{"arch": "transformer", "model": "audio embedding model", "dataset": "synthesized solo parts of chorales (CocoChorales)", "train_examples": 39062, "time_shift_ms": 50, "input": "waveform_16khz", "targets": ["instrument"], "num_classes": 13, "embedding_dim": 64, "norm": "layernorm_no_bias", "norm_position": "pre", "activation": "swiglu", "mlp_ratio": 2, "head_dim": 48, "fused_qkv": true, "bias": "none", "qk_norm": true, "parallel_block": false, "inner_norm": false, "moe": "top_k", "drop_path": 0.05, "num_experts": 16, "moe_every": 2, "expert_mlp_ratio": 2, "experts_per_token": 2, "shared_expert": false, "wave_strides": [5, 4, 4, 2], "subsampling": 2, "layers": 12, "width": 192, "positions": "rope", "pooling": "class_token", "am_softmax_margin": 0.1, "am_softmax_scale": 30, "residual_init": "scaled_by_depth", "optimizer": "muon", "muon_scale": "match_rms_adamw", "lr": 0.0049, "momentum": 0.95, "nesterov": true, "orthogonalizer": "newton_schulz_5", "adamw_lr_other_params": 0.0012, "l1_shrink": 0.01, "steps": 5100, "batch_size": 64, "epochs": 8.4, "lr_schedule": "wsd_sqrt", "decay_fraction": 0.4, "final_lr_fraction": 0.05, "warmup_steps": 250, "weight_decay": 0.2, "adamw_weight_decay_other_params": 0.01}
Rows from block 9 of a small audio embedding model, named by matrix and row number. Rows with one number within an expert belong to one neuron, the router's apart. Each number is 500 + 25 x the weight over its row's rms, rounded and kept within 0 to 999. All counts start at 0. Numbers have three digits each. After the name is the row's rms in percent of the matrix's.
After each expert's rows are labels from the 100 clips, of 14976, where the router gives the expert most weight on average: "top examples" is what is common among them. Only what is clearly more common there than usual is listed. The data: synthesized solo parts of chorales (CocoChorales). In brackets: how many of the 100, against the usual share in percent.
# router: router (model.blocks.9.mlp.router.weight, 16x192, trained with AdamW), inputs 0-95
# gate: expert gate (model.blocks.9.mlp.gate, 16x384x192), inputs 0-95
# up: expert up (model.blocks.9.mlp.up, 16x384x192), inputs 0-95
# down: expert down (model.blocks.9.mlp.down, 16x192x384, transposed), outputs 0-95

# expert 9
router.9 094:473483507510482496504528512480535463465511482469510469523478504523505474550453459499467499537528437542480472505495491475486541500509500462469505484480564494481456485511524506522492468511492492469490480519520465477511494491477522486541544470497502534510499514545498505546509510471482501492
gate.51 017:500500500500500500500500500500500500500500500500500500500500500500527500500500500500500500500500500500511500500500500500500500500500500500500500500500500500500500500500500500500500721500500500500500500500500500500500500500500500500500500500500581500500500500500500500500500500500500500500
up.51 035:500500500500500500493500500500500500500500500500500707500500500500500530513500500514483500500500500500500500500500500500500500500500500500500478500519476451500517500500500500500532493500500500500500500546450500444469500500500500500500500500500509500500500500500500500500523500429500500500
down.51 019:500500500500500500500500500500500500500500500500500500500500500500500500500500500500500568500500500500500470500500500500530500500500480500499500500500500500500500522500441500500500500500500456500500500500500599500500500500500659471500500500500500500500500500500500517500500488500500500500
gate.56 491:475474601467533503489487497507503485502544471510500583479492509474491481503530526487487510501451510518504490500534467472469505493499484497535517495468505461503490503528433503480544477492500495522454491517497497500538571497510489453505500491488482498496567488518509499493505460501514516529
up.56 580:487456544512513499523505510497489492500500511517485530500462507451499496499574502500499480479500495486498523506525454499515508534475529508501512525467509474514446492521478489501524474497431480492433512516515511485511544510513462442491506534490511499456540517540510495497520531500494472530
down.56 472:529493469490517505515523498457503508465537471500442541498494494494504499510536529536462488494506496494514496500493555472499516455496497491456520534513485510464523529479450489514494466501558504483464496502527533508481513513505483462512503502506471502506482509518528506480544509492507500530
gate.67 326:515487488439522510472492500472479527497479474493504524520519503530516525471497513508467491510509495529512497494502526502531475510481417494495461534513497482491517502455492534504488505505569504495464478483529486500523564486476504534482503500505496480492473522488517486490501482499501499457
up.67 324:502502496460501491473511504463469517492494428484487477501515540503478510506470500496490519507520502510521500446533482515465500495491494501518490489501507502491478506471437529490526494510546514500484449483521499551543563501508560532486497534504484498526490527500538510447486488506506500495
down.67 340:515488465556514494519500504526489515499502496523470434491494550495497497518476493505503534504495498503473491515504575493558487459521453500443513496488493546489534494511539505482501488509458464550507502458495497508475487500523525474490504523515481508496446488480504529515503499506476500492
top examples: viola (100 vs 8.5); note D4 (67 vs 12.4); note C#4 (35 vs 12.2)

# expert 14
router.14 099:505511519456504476549492515489521451507489485487505511490496550518482531512554505493489541490513530436483508510521496506457506525515500533529497524526507513488459501531475442516492511494495510473530492541521501500513468497532499484530489493495524493535493512524469497543470486498485475485
gate.27 029:500500500500500500500500500556500500524505500500500512500413500500500500500491500500500441500494500500500500500500500500500497500590500500500500500500500500466500500500500500500500500346500500500500500500500530500500500500500500500500500500500499500675500460500500500500500500525500500500
up.27 011:500500500500500500500500500375500500500500500500500500500500500500500500580500500500500500500495500500500500500500500500335500500500500500500500500500500500500500500500500500500500500500321494500500500500500500500500500500500500494500500500500500500500500500597500500500500500500500500500
down.27 007:500500503500500500500500500500500500500500500500449500500500500500500500500500500500500500500500500500500500500500500500500500500500500500500500500576500500500500500500500500500500500500500500500500500500500500500500500500500500500500500500500500500500500500500500500500500500500500500500
gate.61 287:521484501537513493465510516479530436551500494478504491515508461493517514477501540473489473483501502481495533488499480500537454511501505520559487503501524500507515511507543473504519513500544531466492495497481485508488490499494491501484477538495452495492512471453511469492524530523512523497
up.61 300:472507477449507505540496494512477554499487481497485493484495532529502503509520490503492543507501473496528479519515507488489539466512483488462515517498476509467452496500424500518523538447464507498523497526511516480488495502510508490513523458495536528512497511521471506498488489473520494541
down.61 386:503496500557487501500509456485472535496537518496552557507480507454498469509466490530505465484515540458490521510488467483535495508512525513545485513544470498504484476530520474536517470510479540449500520483495466497505486505478437502525504494510502487498502506479450415451516519506536503540
gate.62 425:492500425508522472461484493497508511495488545475508471464487499452513497534498490489500538501502499499522471516502542497521541505479506508508504509469496502500594469500494490514496540505489529493537501483501496473478533495524419442497550499497494500483486475487457491477522525499497497495
up.62 447:498501537470535495524509500519482515478514469541489529494477498511500488465494491539530457473489490493508485467484522512502504493493500500478485501488528488480455540496536495538546466496484458491487497465513487514484520521482511509495499500545508519509463545499535487496500499507506498474
down.62 415:524506492501502512473497485471506525509514514507442428501507509471499497501475499495539482489526480493553498500523511503459495571452536495529516463443495541502472435506531480496480487488496533513570498493530472522500491508502438500478540477489523503526496498511490500471480507489506473507
top examples: tuba (54 vs 8.6); flute (30 vs 8.9); note A#3 (30 vs 10.5)

# expert 10
router.10 095:522517514470534478487515497511551492486496471509499499501488561532523523492491538524493502500514495490527553493539501511521470499511494484502494466520447522503469488517473537548494463529531529476479491530522494524488506497546494488527478490526541522541523524522501503459490506462478532495
gate.37 473:481515499504505500504518540432485532509470501507482534499521516508497499548490502487499474453523534482506486500524457497418494494493538517521515501494488499515487534506466496506517487495502537421562514500519488485475520536522444487499482508500476489505543504491491504511531512505465500527
up.37 459:485533476502507502503533523427492522514469503501475535490535511510500502532485500492498462448520523483505490501508470496411489498487536519527518502493484497509481536498464486510511495491501538416552511507513492492479506532513459489499481509492481493509536502486489490516535519500480500551
down.37 492:514539502493496522473511532492524508476534483484456497506506498512507482509491535478509525499514537508501481511467539510387444437505508513498510476506500515500497487487516499506504505513461482486538508565499501494476453480496523505506503505520439478513468468511498495507522497497503523509
gate.38 226:462482571516570506525470546491498500499492509490532486507508524500533471503498500512500480505442509548474498488496518515572505533521470491502495513490522490541496499502516546492500533507477494482508489434539493495501477489494500501510544471501498530474497498499498526501503471503517495507
up.38 205:476507522507504502498537500501506501472440498530515506492500489477506474473522512485509494509525499512567483492499470507485448497509498500498500496498525484497504488499509479455504484448516510502490502513475493496500499531502501495499488525577501492512503531482495462503510498543501493512
down.38 246:498500496440477501508498507453515526441438532514503494497501513442483534497506514500527506490500453495534473486497519497470535505478511493500472505444498498500447504500527490496523507500504464505490498479500500503518516523497500485500497576474466502506497498556513457525492492520503491503
gate.99 038:500500500500500500436428500500500500500500500500500500500500409500500500500500500500500500500500581500500500500500469500500500500500547500500500500500500500500500500500500500500500500500500500500500500500500500500500500500500500500500500500500500500500500500500500500500457500500500500500
up.99 020:500500500500500500500500500501615500500590500500500500500500500666500500500500500500500500500500500500500500500500500500500500500500491500500500520500500500500496500500500500500500614500500500500500500500500500500500500451500500500507500454500500500500480500500500500500604500596500500500
down.99 032:500500500500500500500500500500601500500641500500500500500454500486500500515502500500500500500500500500500500500500500494500500500500498500500500500500500500500500500500500500500536500500394500532500500500500591494500500425500500500500500491500500500500500500500500530500500500500500500514
top examples: viola (61 vs 8.5)

# expert 8
router.8 088:463466494520479491474495526491515522545528535528496510547510519497485548494506489513508487514514512498522502497489483463519485524501516544498506487520504540491509504452487448453537477501477421476496494477474494487508504488492482509500472499505513474468461485504516508503462476482476509499
gate.15 286:518498500500529493517546495502503450500502498420507533497480449507504508521517511500490453513514493542510447505469518477525517507512466503504487550553499493450546500490471529496474547494542500503499507478467526500498511515498516500509500515536426521501443450479509501508526443533501528500
up.15 290:516500470528503531491501522493531490484495510444489552531497443468490510569508503550494473538506491502477503514485495491531501496472493495476476498586529518484468472475543506497500525479436516472519505463487551496422491512483498515496491522541472522514454468526509489499491487517479499458
down.15 334:480505563471527503481479499490506506499469478556484551512530492498497504458501524570503484516486518503489493486514486485475461480511500496488467495493528469487508581459422528500514505502572500514492492520470506501498504498478480497502504526497525503500501510497507467499524489495520505495
gate.20 330:511504504520526503522526476514493504493471452483523417493490513470520500540498501472500490533488503519529502519481479505551520489543508487512517529533488515504512504514503508485512509492504504512460519500515502528512513479498454458552515560510492474498494516502523498415486502504512496483
up.20 341:484495492536513500506497501505520506496456502498498442495482489457469500525476498481503484504498524502505523504501485497530529511557501501522501501490535518519507502510536523460490485503505532517472530491518504556506530501507416484576500554552496479502495480508527472448483526501482487488
down.20 397:505557436499527493500482489499506464483483495508496537486479490470491526486531478489502463498504487520526517437523522501517518478499461485499465507553463511548502496496512446480569509491504488524480464479517542497500538509497504513509468516511441493481463501510506516502501498509508501489
gate.62 481:480472547463513502501499469471519485515453516497532417489523514472505499464514499483446542473528484508489517485520481493465500513508495502508509499508462530465505524460465538493454501494601550518481484494509463496530550493468509544485496525506511513499505518487516469460534470482522507478
up.62 415:498504524485553515519506474491540492497458462473477449547521467495509524508530503468464542475534504507525520497524519499522457503491536487497520517478497522492493525464469558504442500491565531521522485502523500499498503480475493501471485500497517474495526485498506500496529490468488508488
down.62 393:502478510496519498514520490502495503508438521505536430484498518560522461483495494480493470497509503469520511465500466503591499584497492496506523520517501507500456493516516460532514535498468490503519514491504499498517496490492508473497492495517497505484489537429488501495539517514497507500
top examples: clarinet (100 vs 9.1); note G#4 (34 vs 9.1); note D#4 (31 vs 11.5); note A#4 (27 vs 10.4)

# expert 6
router.6 104:501508542534462476506563502480493491530534473457507507540499538584526486489504509496489460510490515485507493505475514514525483508531484504525486496512466517487418488464518435502525518514521480469483477460542506521504468534537547519469471504496521514494522507527496460500495506515500464557
gate.108 410:507479471502454526522490546522495511529526530493498554523491517508498518494465485537489496527494496489465514486531513495504503510501473501471501487568492496513461517487474480490491545484450474509474514496503571507491459492514553484508473499500483490525532508553522538494473487499493500473
up.108 384:489496467504497491480522507494499504476501483496513500484510497513503489503504515494507513511488507540489472558474518489438517437534513517543491511472490478479559496503537514508514493499524490491526515493478469500489507523498442482521530500505500521486475469477467477504559500501516494507
down.108 415:548444552494481479481495511492500516522509523523521470477512542511522501481500466523486537501490488490518491503495507505593481517496490495511508529520484513519468498502467474499515516512489436513479501495502505505496551473506502466456483506497504484504493558506504494495478509531503506513
gate.123 390:495479464517519496510493479490505498518482504498512433502576503496489486539484498478486550484516545524503515474544477505530496544495521506525510516479527499522543490502510498484471502482543544504500496502478498436511492508473444477476487507477501494484516480476493471489495499511516498508
up.123 265:521501439471484494508462466536497465499467530495501562492517511473500541524490511533483475529498487504490516498511526528489549518504439487499461450539467503514473527494479502510485538527497496529490509490505520512493514495515516518544492540519497498477466548550514493477463478484452501461
down.123 322:509513525503536489459474496505494511527481528543467480467578488501481500489487506486560503502473504501486498502535555521517503569454492517520494462420519512522551499501501506502473482494512490505560500409508472504500582496503517510488473498504515498482474508501503503500459507505478469504
gate.139 535:511503528472504503488491500495496472483477523511478557511469465482498549537504478538503513517481525488488511485526508508529502589496543500492483495496522491533435494543471511462523493515471540499504498534477529461450421472517470426500461497502491494497523488500497439508489494500490500506
up.139 584:495491494517502495515509495504504523504522475498512450478506552512504452484507512475496483484514471507496481518481492488467505390500476491506522499499449534476574507479550488531497469500522451498497509472519472533537576509493512558508564524483498507515484518500500561489512511498500500493
down.139 627:506525523500487462514512467493499477489489518517475479515540479586531508485503480466503520505491501516529501534507540508519519499523474508485505499489512502492573494484471506504447500486554528511522487500488476471488514494505550513492486441498531499495484474465520547521496512513508488461
top examples: cello (48 vs 9.9); double bass (44 vs 1.7)

# expert 4
router.4 108:478498518495464521499498526467513472559498518482521492469514545442511518523539499496514523468511506500484502508507503507496464489505524510464527467524453505477522505524514458526502487508506462466498487516510504478509527488527519431471496509492488510531488493491473527490476507499459467525
gate.2 058:500500530500528492500513500468480500499488496486499443500500501608423500625498499500499505498507499499501456495490492524458500509501502544501500591500500532500503525501485500500454487500501500473481500500500501501502469562501513503497500502472457502486502534500536549505498500501508498517
up.2 102:499500521500500500512488500473500500473514497486500518535548500509495500521500526499518500500536500501513516505481487471494492440477504491455500500504512500500496519500553500522456504500475500479530500500550545500487460500524496503500500459469533500500518507500500558535501464494500496477
down.2 078:500512500500500500500519517497504500494513500545501436500592501502500500475500500501497500519568500500500498500500519500500490452500494500500524500486500500374529563484533500500500499500500557471500500506509490500500475508549492500493518500500507500500540500500490514500571500500500500500
gate.5 434:498513520474490473516513497502479481495508456503493396497500549566490490493507474492469519467503500491526473514497534499487518489509487497500555525519445490499495515479422484517486560505492503512507501502495539503500485512501513485501508498494533505509494537490462562523500489489532486538
up.5 429:507498489534513528460498526461516516497469550484510606511512455419511502501505522507500501506500516519502523498502471504511466505486520518500453467474563515506515473505567527476495453525512528492488500489513477494495500500489453528506489519509485490486515471518517445483508512488468514473
down.5 392:495499561499500461537505485442455518500467500513483378522509521517505500525508483505466512484508495498534487516497488507527503510505498500503508521498478504496505512511357494508445541501514531480494513500482497496501473493485511503498496492497547500460509504476527526492500498497498483517
gate.9 252:472494494515519479506506454546512508456485502465495492506517473529470509505504496469500568501488495501502505518555508484552523479533507493494484503480539526488511506501467504477460500495579540500478499499495473502478490475499511502497506535538505498454489478507541502497515476489504494487
up.9 204:511493438497500501497523522530440510500531526513533572503487491450498474508452506526510517505493478490501483516499498525487507444512514503506486501527500458490547485514537498496533458529555510502482502503451519497496456519496483493506488529499489519449474512487501493499490499520482505521
down.9 231:480531588491514465488505500512513481490512453486474481493504478519443478447475517498519503500504524506528498511498506496519513505506555484527461493497530457500481527515363527516511535498582495496526499483502467515532503500486512551504492487508518499498515497505490523528527477480511509516
top examples: saxophone (99 vs 1.5)

# expert 15
router.15 111:482506501530466518499469514529506498492525545535486453476483509473492513449533501522515482505484488512474523506499497510463472505480498498540532501504463453547457519506545467506528536509519477528492487535519492507527508517537497493467459500482461530467505469545481523468536511516479471538
gate.8 368:516492473535512480497527486494512484523509460436519452488498504554496521531497503493466510503513488525485504482497520496554494504504488490492524501541493526471540516498463520544435509478535493502463522481471514549493491494495545478483527525469461512508530514503536542475538499481510496480
up.8 353:501494519523470506484496464511493509462497532486466453512478496494486512519435495524513561519456521482464473505523556509524523518461542485500511505468523546534469475507501484472499505546458540508553479498502490485489406463501456481485474495517526486500469488488504505520480483506476496509
down.8 356:482501510494512457497527481466483502495514513484541495513508520486507506484529487482443492485517476510529497480506477457492517460480519497528502511479528505542561495501466496503528540513502488462568501498473469505531527525460413501498544532505519499508499501535480498485520501503514506488
gate.12 246:519507532454514516473479494447499532487498439469499474498514500537500498512457559520482503511515553489516503501491553522496525474537452523507453498500500532445487549511440514528483505506537555500502508498506500522499511540528470522523476473508449473472500491464498464478498460499531496500
up.12 273:502442501500475504523516459503486485542529566502508505506520502497501498483505504498530553583491502501492510508527472467515493558501501479488515517491540512498518462506504486498488509449488499503488546491511499478505500492520500474479548513477507472501510533509505526514513478493455522500
down.12 191:473497438521472497502533484480496500503511479510493450523535523537547550457549498494484562492492482479516532493506479521501453532498550505510471505495511530540446490533478489502493469501489453503505465479510500480483490486501533512472496495498516479504511519481507560497504501532501500529
gate.22 547:500493473501528515502528524507531462493552487464445596501484463469512487504547526493496488494499494522495517513476525480512470520496462495528507488479531500480470503496493518504516451480482499526461497538524547500507511501498491476529507509487457477497530476553493502477537515493503497534
up.22 491:515508466505527504503503532496507488500562496477427621512490448481493492529539526536494456491505505519497524513500499488511473529489482484519498484525522470490500481490494512511516478480491485491459499510513555493480541528495473455545503499519453503516517474532476502471536522488526501542
down.22 555:494491529478549496519514470543475458500476450468507506481486473570510497494504503524481463491481482552510504498472505469506502591528515489484500493483474459470552532466440518518494499478567490486464501478480505499533549515489471451524537513477476535525503496451500483496536507477510522506
top examples: saxophone (100 vs 1.5); note G#4 (28 vs 9.1); note F#4 (27 vs 8.5); note E4 (26 vs 8.9)

# expert 2
router.2 105:491491511520481512487506526504486474477489500481482486505486515501530441559498502544501487494515527467486470471493484552521529504479532531529498457531496475483471509512488479558463507518487472514487484465486468532488451507508518488474472447507560487462529519482510484464493459472476509444
gate.8 403:497489460498509496520500515526457529506553475467547584493475501498531509446491506469532507451521466504489506501500475497502515449475491511502448510504501459475529517514502499507546483478503467493487521487446542497497511498492525445505498495563488530518493514473498547495498531488485510495
up.8 368:524493474484487517451491471507517488532496581540500490453468502501482494490471497500496544503475516495487515515512554482422490531503467518502519503490462558493502504500536501460478467505535512518494477518520472496519527469500541548466495534454451474514506508551490483502465527496497494504
down.8 380:484509405511493514481485508489536502492556549544489523480507495505490486499493464480487528501500500505515520489535553494450504496508497467501545476525509472530526444485517487468482543462537556497527502532491508492496447523513482480519476491490511482502501447502491511519507486504501502497
gate.13 519:488511526504497477472499456505527487511489481470456409471529479532508501522533503440513496499489525490541528488509488541483505514517521501525514493521509523492505504493478502507460495502560496472504477500508484516530536487444540575491487495509460485506475496495500541493515489497527476504
up.13 473:514523467505508509512508506486483501500444510502494589485446501495501518535456505542488505504500495523480514535508533494512506526515476502492456512470478489504498535522449496500500521506506492506502512488500547510486479532506452452520504512540482553495471503483499474503467520497468497518
down.13 444:507511533502483502498498515500453501482525485526551505494477548510481494461461506540497535502482520487458431510500509475449500486502521497519472529475502408510459486521517482509538514487443484544482508498463512511509453533485506456501546495469537511509496529484494519512449488502500528517
gate.23 412:512486452471510499482450530505504494515498484500490510494481510505457496499491488500500524529508509499496466492468534467500510505483418502514484522506499492529525500499466483508524561501490426539533505464508579504501539515539514476503521489504496507500443511493492512542458510513494504502
up.23 472:501483491492495498503459531505474510492442521535512541483496498499458541508476504547485507516491497503500455523460521499485504491511455507527445458498469445526508566500495504506502557513485453487495503487458526507508506531532514513543517505519506532485443489501486467501459482490493497499
down.23 503:467540597508501496512508513487479499494480482556479475522499514491507503524520548490511476511512502532468468490484430513459513500439503518469464504500523529477536516498475495523542466497490488433501492506515492503466530479463502520509501474529507511496480487474502529497527489473495489531
top examples: violin (70 vs 13.7); viola (30 vs 8.5); note C5 (30 vs 10.3); note C#5 (27 vs 10)

# expert 3
router.3 087:496531517522441491460487525491480547479518511518481480479509497541520541496539476479467539466467504474477530499543489531493547471503501531488508463507492475492480465526518486543511516491559480495532463468497507502481504466509542514499470454525520496498484484469517501490501513493470459515
gate.20 362:492495504506507533519517525507499510496475483521471536528485522541464490523442501527515487502514515485519478500485521477497479428522487488493506506535489532493477567497476526509490497539485534458471519531502491527442476534533503476544496527538510483540518525519507492488488492463489507460
up.20 380:485487465533500496489469516507513501498514527454548514493506462477500490482514506548478515538517501519493490463513502491549481537494504496503494476521499457527485491470513496450505537492536501510493466524506500464532471496452438484445551479500502515518512511532485472507558491562517522485
down.20 402:479529475437540525492518488485571488501519464467420478483527511508481479503547515466495518479532503533497472510522522510478487474493518518483544483483470529456502532477508506507475501510540507465504467508509494518477497487504469507485505516508484543508497485526496497502539533499527496476
gate.22 374:526490394513495505497502484487501510523489499512506456522524497500491498547472470495492530522540497509484500480510505531503512492536468499516533501524538513458505505518518500481500467488551482530450501501510529500507502500502488466500530563468499465492515527522510489511474508539461491485
up.22 291:511506550500499476532531464437500498484488485448500480531508540495523489501529493452495502471492500492531543500500490486517499504455511500505525511501448517508482510501432500502537499490520501482500501497495501509512501504534466493465482488499500484524509507490484516554498508500511500546
down.22 307:500539494481498501474526510456515513506443546551504507531521499494497571504498500482499499453520500469492485466560485488453522504478515538461516470492500521535521464495509480517494516495519538480542500484521547485463533500500452486525498540471484500471503510496506477504489523486443483475
gate.38 436:468519490494519486477481438532494499494451479475528460516504490472483513502492500441494518532544510499548495449499477463516526477478491491479489503484526507510592552500477552479488567497553545501485498521508462488518547519496480513487515500471487470498492499505503496488492461496514489465
up.38 452:499493542502508499507498528455496500509490558500528514480530507499491485481484510512523478468474506500451517525532514541476485505490555498496487495474489496524414481503564469495515475502430491478564484465511501506493470500486492512482465516523518515500487500488501479503501511505490501510
down.38 509:501502578524510496512477475503494515513486515538496402499499521504507504492502481484521505516493506485505472532515495510533500489478493482475522486461484517519507448510501505497515490529485481538520506461504495487487488493493498535480479497503592536447497499462508545516460504518490470497
top examples: oboe (57 vs 7.4); tuba (43 vs 8.6)

# expert 1
router.1 103:471498486489489485526507487466513455575518510544498446498484465474489590536556492495484479510494478480491533480548509480480489493528524540474541510502494491468502496475487455542533527449495484477483495488520492492519492493493554509497486493502537512510453464543497531509475478507512507502
gate.52 667:521500567568490484502470502493481541476484526494527521518508517458513501511480484505501515506509485505486518494487456528509500456496518499449480502496507523530461499497501511470524484506419515511492499496501500505466481497538498541495492503502519504485509505498508548500486516485487488501
up.52 571:489502450449519517513502496525517467501499497499492473466480480559495494482508497521481494506498506504506492498493561480513489546513472497524527493509485492486535501492505475554484512500580492509541494500506503485516504490461488502512502495514499497517451500483476446494525494504526506506
down.52 519:488528541524488457527510512504465490480476495458511471502484499527490508532459494497522482487488499499464510522493467497453504500495529499521469493488505435538387491515451500515496503498456530502545509493471513495523469519501547534511497492485511536508539492514486494513495507495492496506
gate.58 392:509504409495510490509528492495492500484535470492498579490500517486537501480548511540490476511521504519491513499498506486514495524498464508488476507512475467435530463492514512504515529492498500499477516505498545515438517521512463409501515492508511516534513489500506503500510515543521509496
up.58 369:498505553497531509475487498550497504502509474500494521498475492496514483499511516513512493521501514557519470512466505448552498492512494495463479501493515523504570493503528566500532528507501492499533511513490496490498519461506466497563526503544499491442485486479500487502498498500481522486
down.58 316:487475569475510489483508510498523487465469500525542477473490528455506496494518512542501447524509476506483504483502445472454518493518520499508494487502476522508535481506515498480481492499509505466471508492506463517529487473491484535538557499501497500495521535485498463466530473502528492489
gate.59 096:492489447499517502522519554493500475512440488506500598525500500501492500499525500522490483500492500503500503499511450500537498561499406500496498494506527502499475499500496487501497469481518470500494499494516509479495502553496521504500498498501490506497499502500500469516520497512501500500
up.59 129:538497544472446503570463490515500500500519509485513502514500492553451502491516500554500508501476493502498508504495515503499498510500511505467496498521484491500412516510494506503476531464478530523491483539496526473499361516512516502510448485466516492511485486483445429500518500481502500502
down.59 110:500499428500499531498488503500465499525511447497518576496514445509505502499500521463540493500494523488500501516500470514422492498499500517504471501500508427529517529501554532467513548500489497539501501500453502476500428502508502489500501469500499529499504499501500479529496497498500501513
top examples: tuba (72 vs 8.6); note D4 (30 vs 12.4); note G3 (25 vs 6.3)

# expert 5
router.5 101:514492519522480547488493526503515484497502480548519518529499478480504455469535520477539504496497502522501533516561466524516468473470517471518532512490444528495451459523556493525491557480489465504469471536517524520526489511550519487520513490490490520500571523523513499496516500454480485534
gate.7 329:502500566491500499498523458517519491520467486501476524539498468452501518487500486500498550558500506556486506516474492464531486575545482503469479541469510529471501511521454513465497476530508466530513509510519487498484532481471511492503541478448503484496520471495516498488489527505497502527
up.7 334:504501537518484507475524480452530490509499499504500545527511455477555499485490498517501505508557495496466535448438525500526455508500480496477462509492523496513476489497474523467475438497478500512495473521539509499500530478493484508468497463475526498541525509493526501533529510500474502522
down.7 275:528526494502510459520515512513504485508500482476502513512475520472487510501497463500511478487494443474518509460489477500589517553518542494474495509487494502494483449537478503488524526506479514543527499475477500522497484510495488447501498507525481502501494546499488542489450502495501513503
gate.15 324:485428447497493512531495528507496506509528486489515609501461490558495485488503492500537550528463513490482501481515489502462505485497467508484479484484494450503514530515476489486501488498506465513486530502500519515479516504511534443492500459477504518488529503518497511542484479526526486529
up.15 265:498530527525544489483438470488491511489530490485500398500547521557519499554492503504510469461502490491528502511485533494478540488498508532507496517515532492495476499494493490509507567473469464507495509476487495497504471517485497542501502501484529523461463530475531562469437522500500477498
down.15 300:520513537472544497542495498543456498497567499491489470519425550528510490504498490467476449467482480504518495496502518502532537471502441494444510501497435526503550493447529535510521479522513506541497500449496530505497504517511509496516517532496495541499498516483519591527458499489455482508
gate.16 257:503475484491513505516498510470465508512443493475527533460490493544530475500485572527484519506498503528496485511482494501492493486481440515502488518508477488496529566498483533506466522503545518496490534516509470513517506491452424486517533511468490456500496525476522461489513502488512520499
up.16 309:525520482468513499501524479498498494507504511504480447527502502492473481496493458527506445482511469451520505490557496500513500503535520476492568492517499502496472463500562471533506527473566492466515501487485503501509499500489557497472500506530490503505470499511492497519466515520529481491
down.16 293:484481578491509525520500480527498486513498474519461450498466497538499500495510500510496512494463509507510540476511508515503486519497493502500486500484511510494483529529444489510504507494532497513427497496500502517516466507481594527482481474526471493504514506502507494513506483500509489503
top examples: horn (53 vs 6.7)

# expert 13
router.13 103:516540513468469502504496492497519453503535518468552475528489528523528494497532499486518489507503556493494550499454495480482529471468469559489545530497509505495484467522524470526461475520474486476529481507486521464510488501497524476514483465455546474478518481487463474512467477539470533553
gate.81 334:498490430498532544522493487499498510517507511535521448516501504510530504508522508488516487445477458478559515487494456498497482490494454506524508477489476498448544508491601510539499477494531500481463501498476496487489498503466501482488498490518497523503500521489523447459490502524527502510
up.81 372:486516509508481484485511471501541466461493498522466520517536465508499470495587497500473528507544520551491488497486523466518499511504490500503504471516504519504567463521484531501464496507552527509502486515524461459488493495472489509502513492516511511496524462484521518525567512452497498481
down.81 367:505523622504500463520506482528502499507507464511464473465488501533499497502531497505505485503502502504510444510493470462431496515501538512499504502433518476491498526493409508524517528506459484492544516513488448504519534521519506486513535485504522507529514476493502539505500507501504520493
gate.87 429:503516462507509506483521498491467503533540469483523473521476493500491513487530531478498517489518497522519471504492490465519482486490502503479483487492460507490629516524473532501496529517546506546505539491494492515492472499492425462500551506483500518499537503497495505523513516494482505506
up.87 418:503484465512504487499525502507494484509559496485548523504491498502506460468526536469520496504536512502524505497491446458487475469507479489483494506512464492495602463525521523481498494506523499492518516522492467523502487499515468463531521484487496494506515485485505500504507510516518519547
down.87 383:518497549503543534507475505503484514491488484478499410512484501477518507521498525478501482506521503491537496492490463485535488491476538507478511501456484484473546519500545535492522510500467509498511507499500517502474488514508369462526539504485510501509488504486496509489473515503496491528
gate.93 219:500525450498500506492528497445500501539435455500469471502532476465526501543491500507539469508503499569532501467461495561547499519479461463500479500500500483507504541501510500526509501501500458535471494462501508505487554495490432501495501492514500504498491542500507497500467514491507486485
up.93 203:501458531500496514523492500515533495494528490495534522500468475510488500477534509510495522491486501507493514506552515423508507530555499485499497501470508568512543486499536505495490476501586499519503501488539492492501505490494505489517484487507471502485547459496515525492557474467502509500
down.93 228:525535554493503533497497496448547498498476520532483487499532516534498475456545514504483495487500513509523602528503471501454450454523494501523518480490441470482518471477499488529481487498557497489479494537499477487537545526501490521503504487480512502505503491503484462527542497504536487508
top examples: saxophone (94 vs 1.5); note E4 (25 vs 8.9)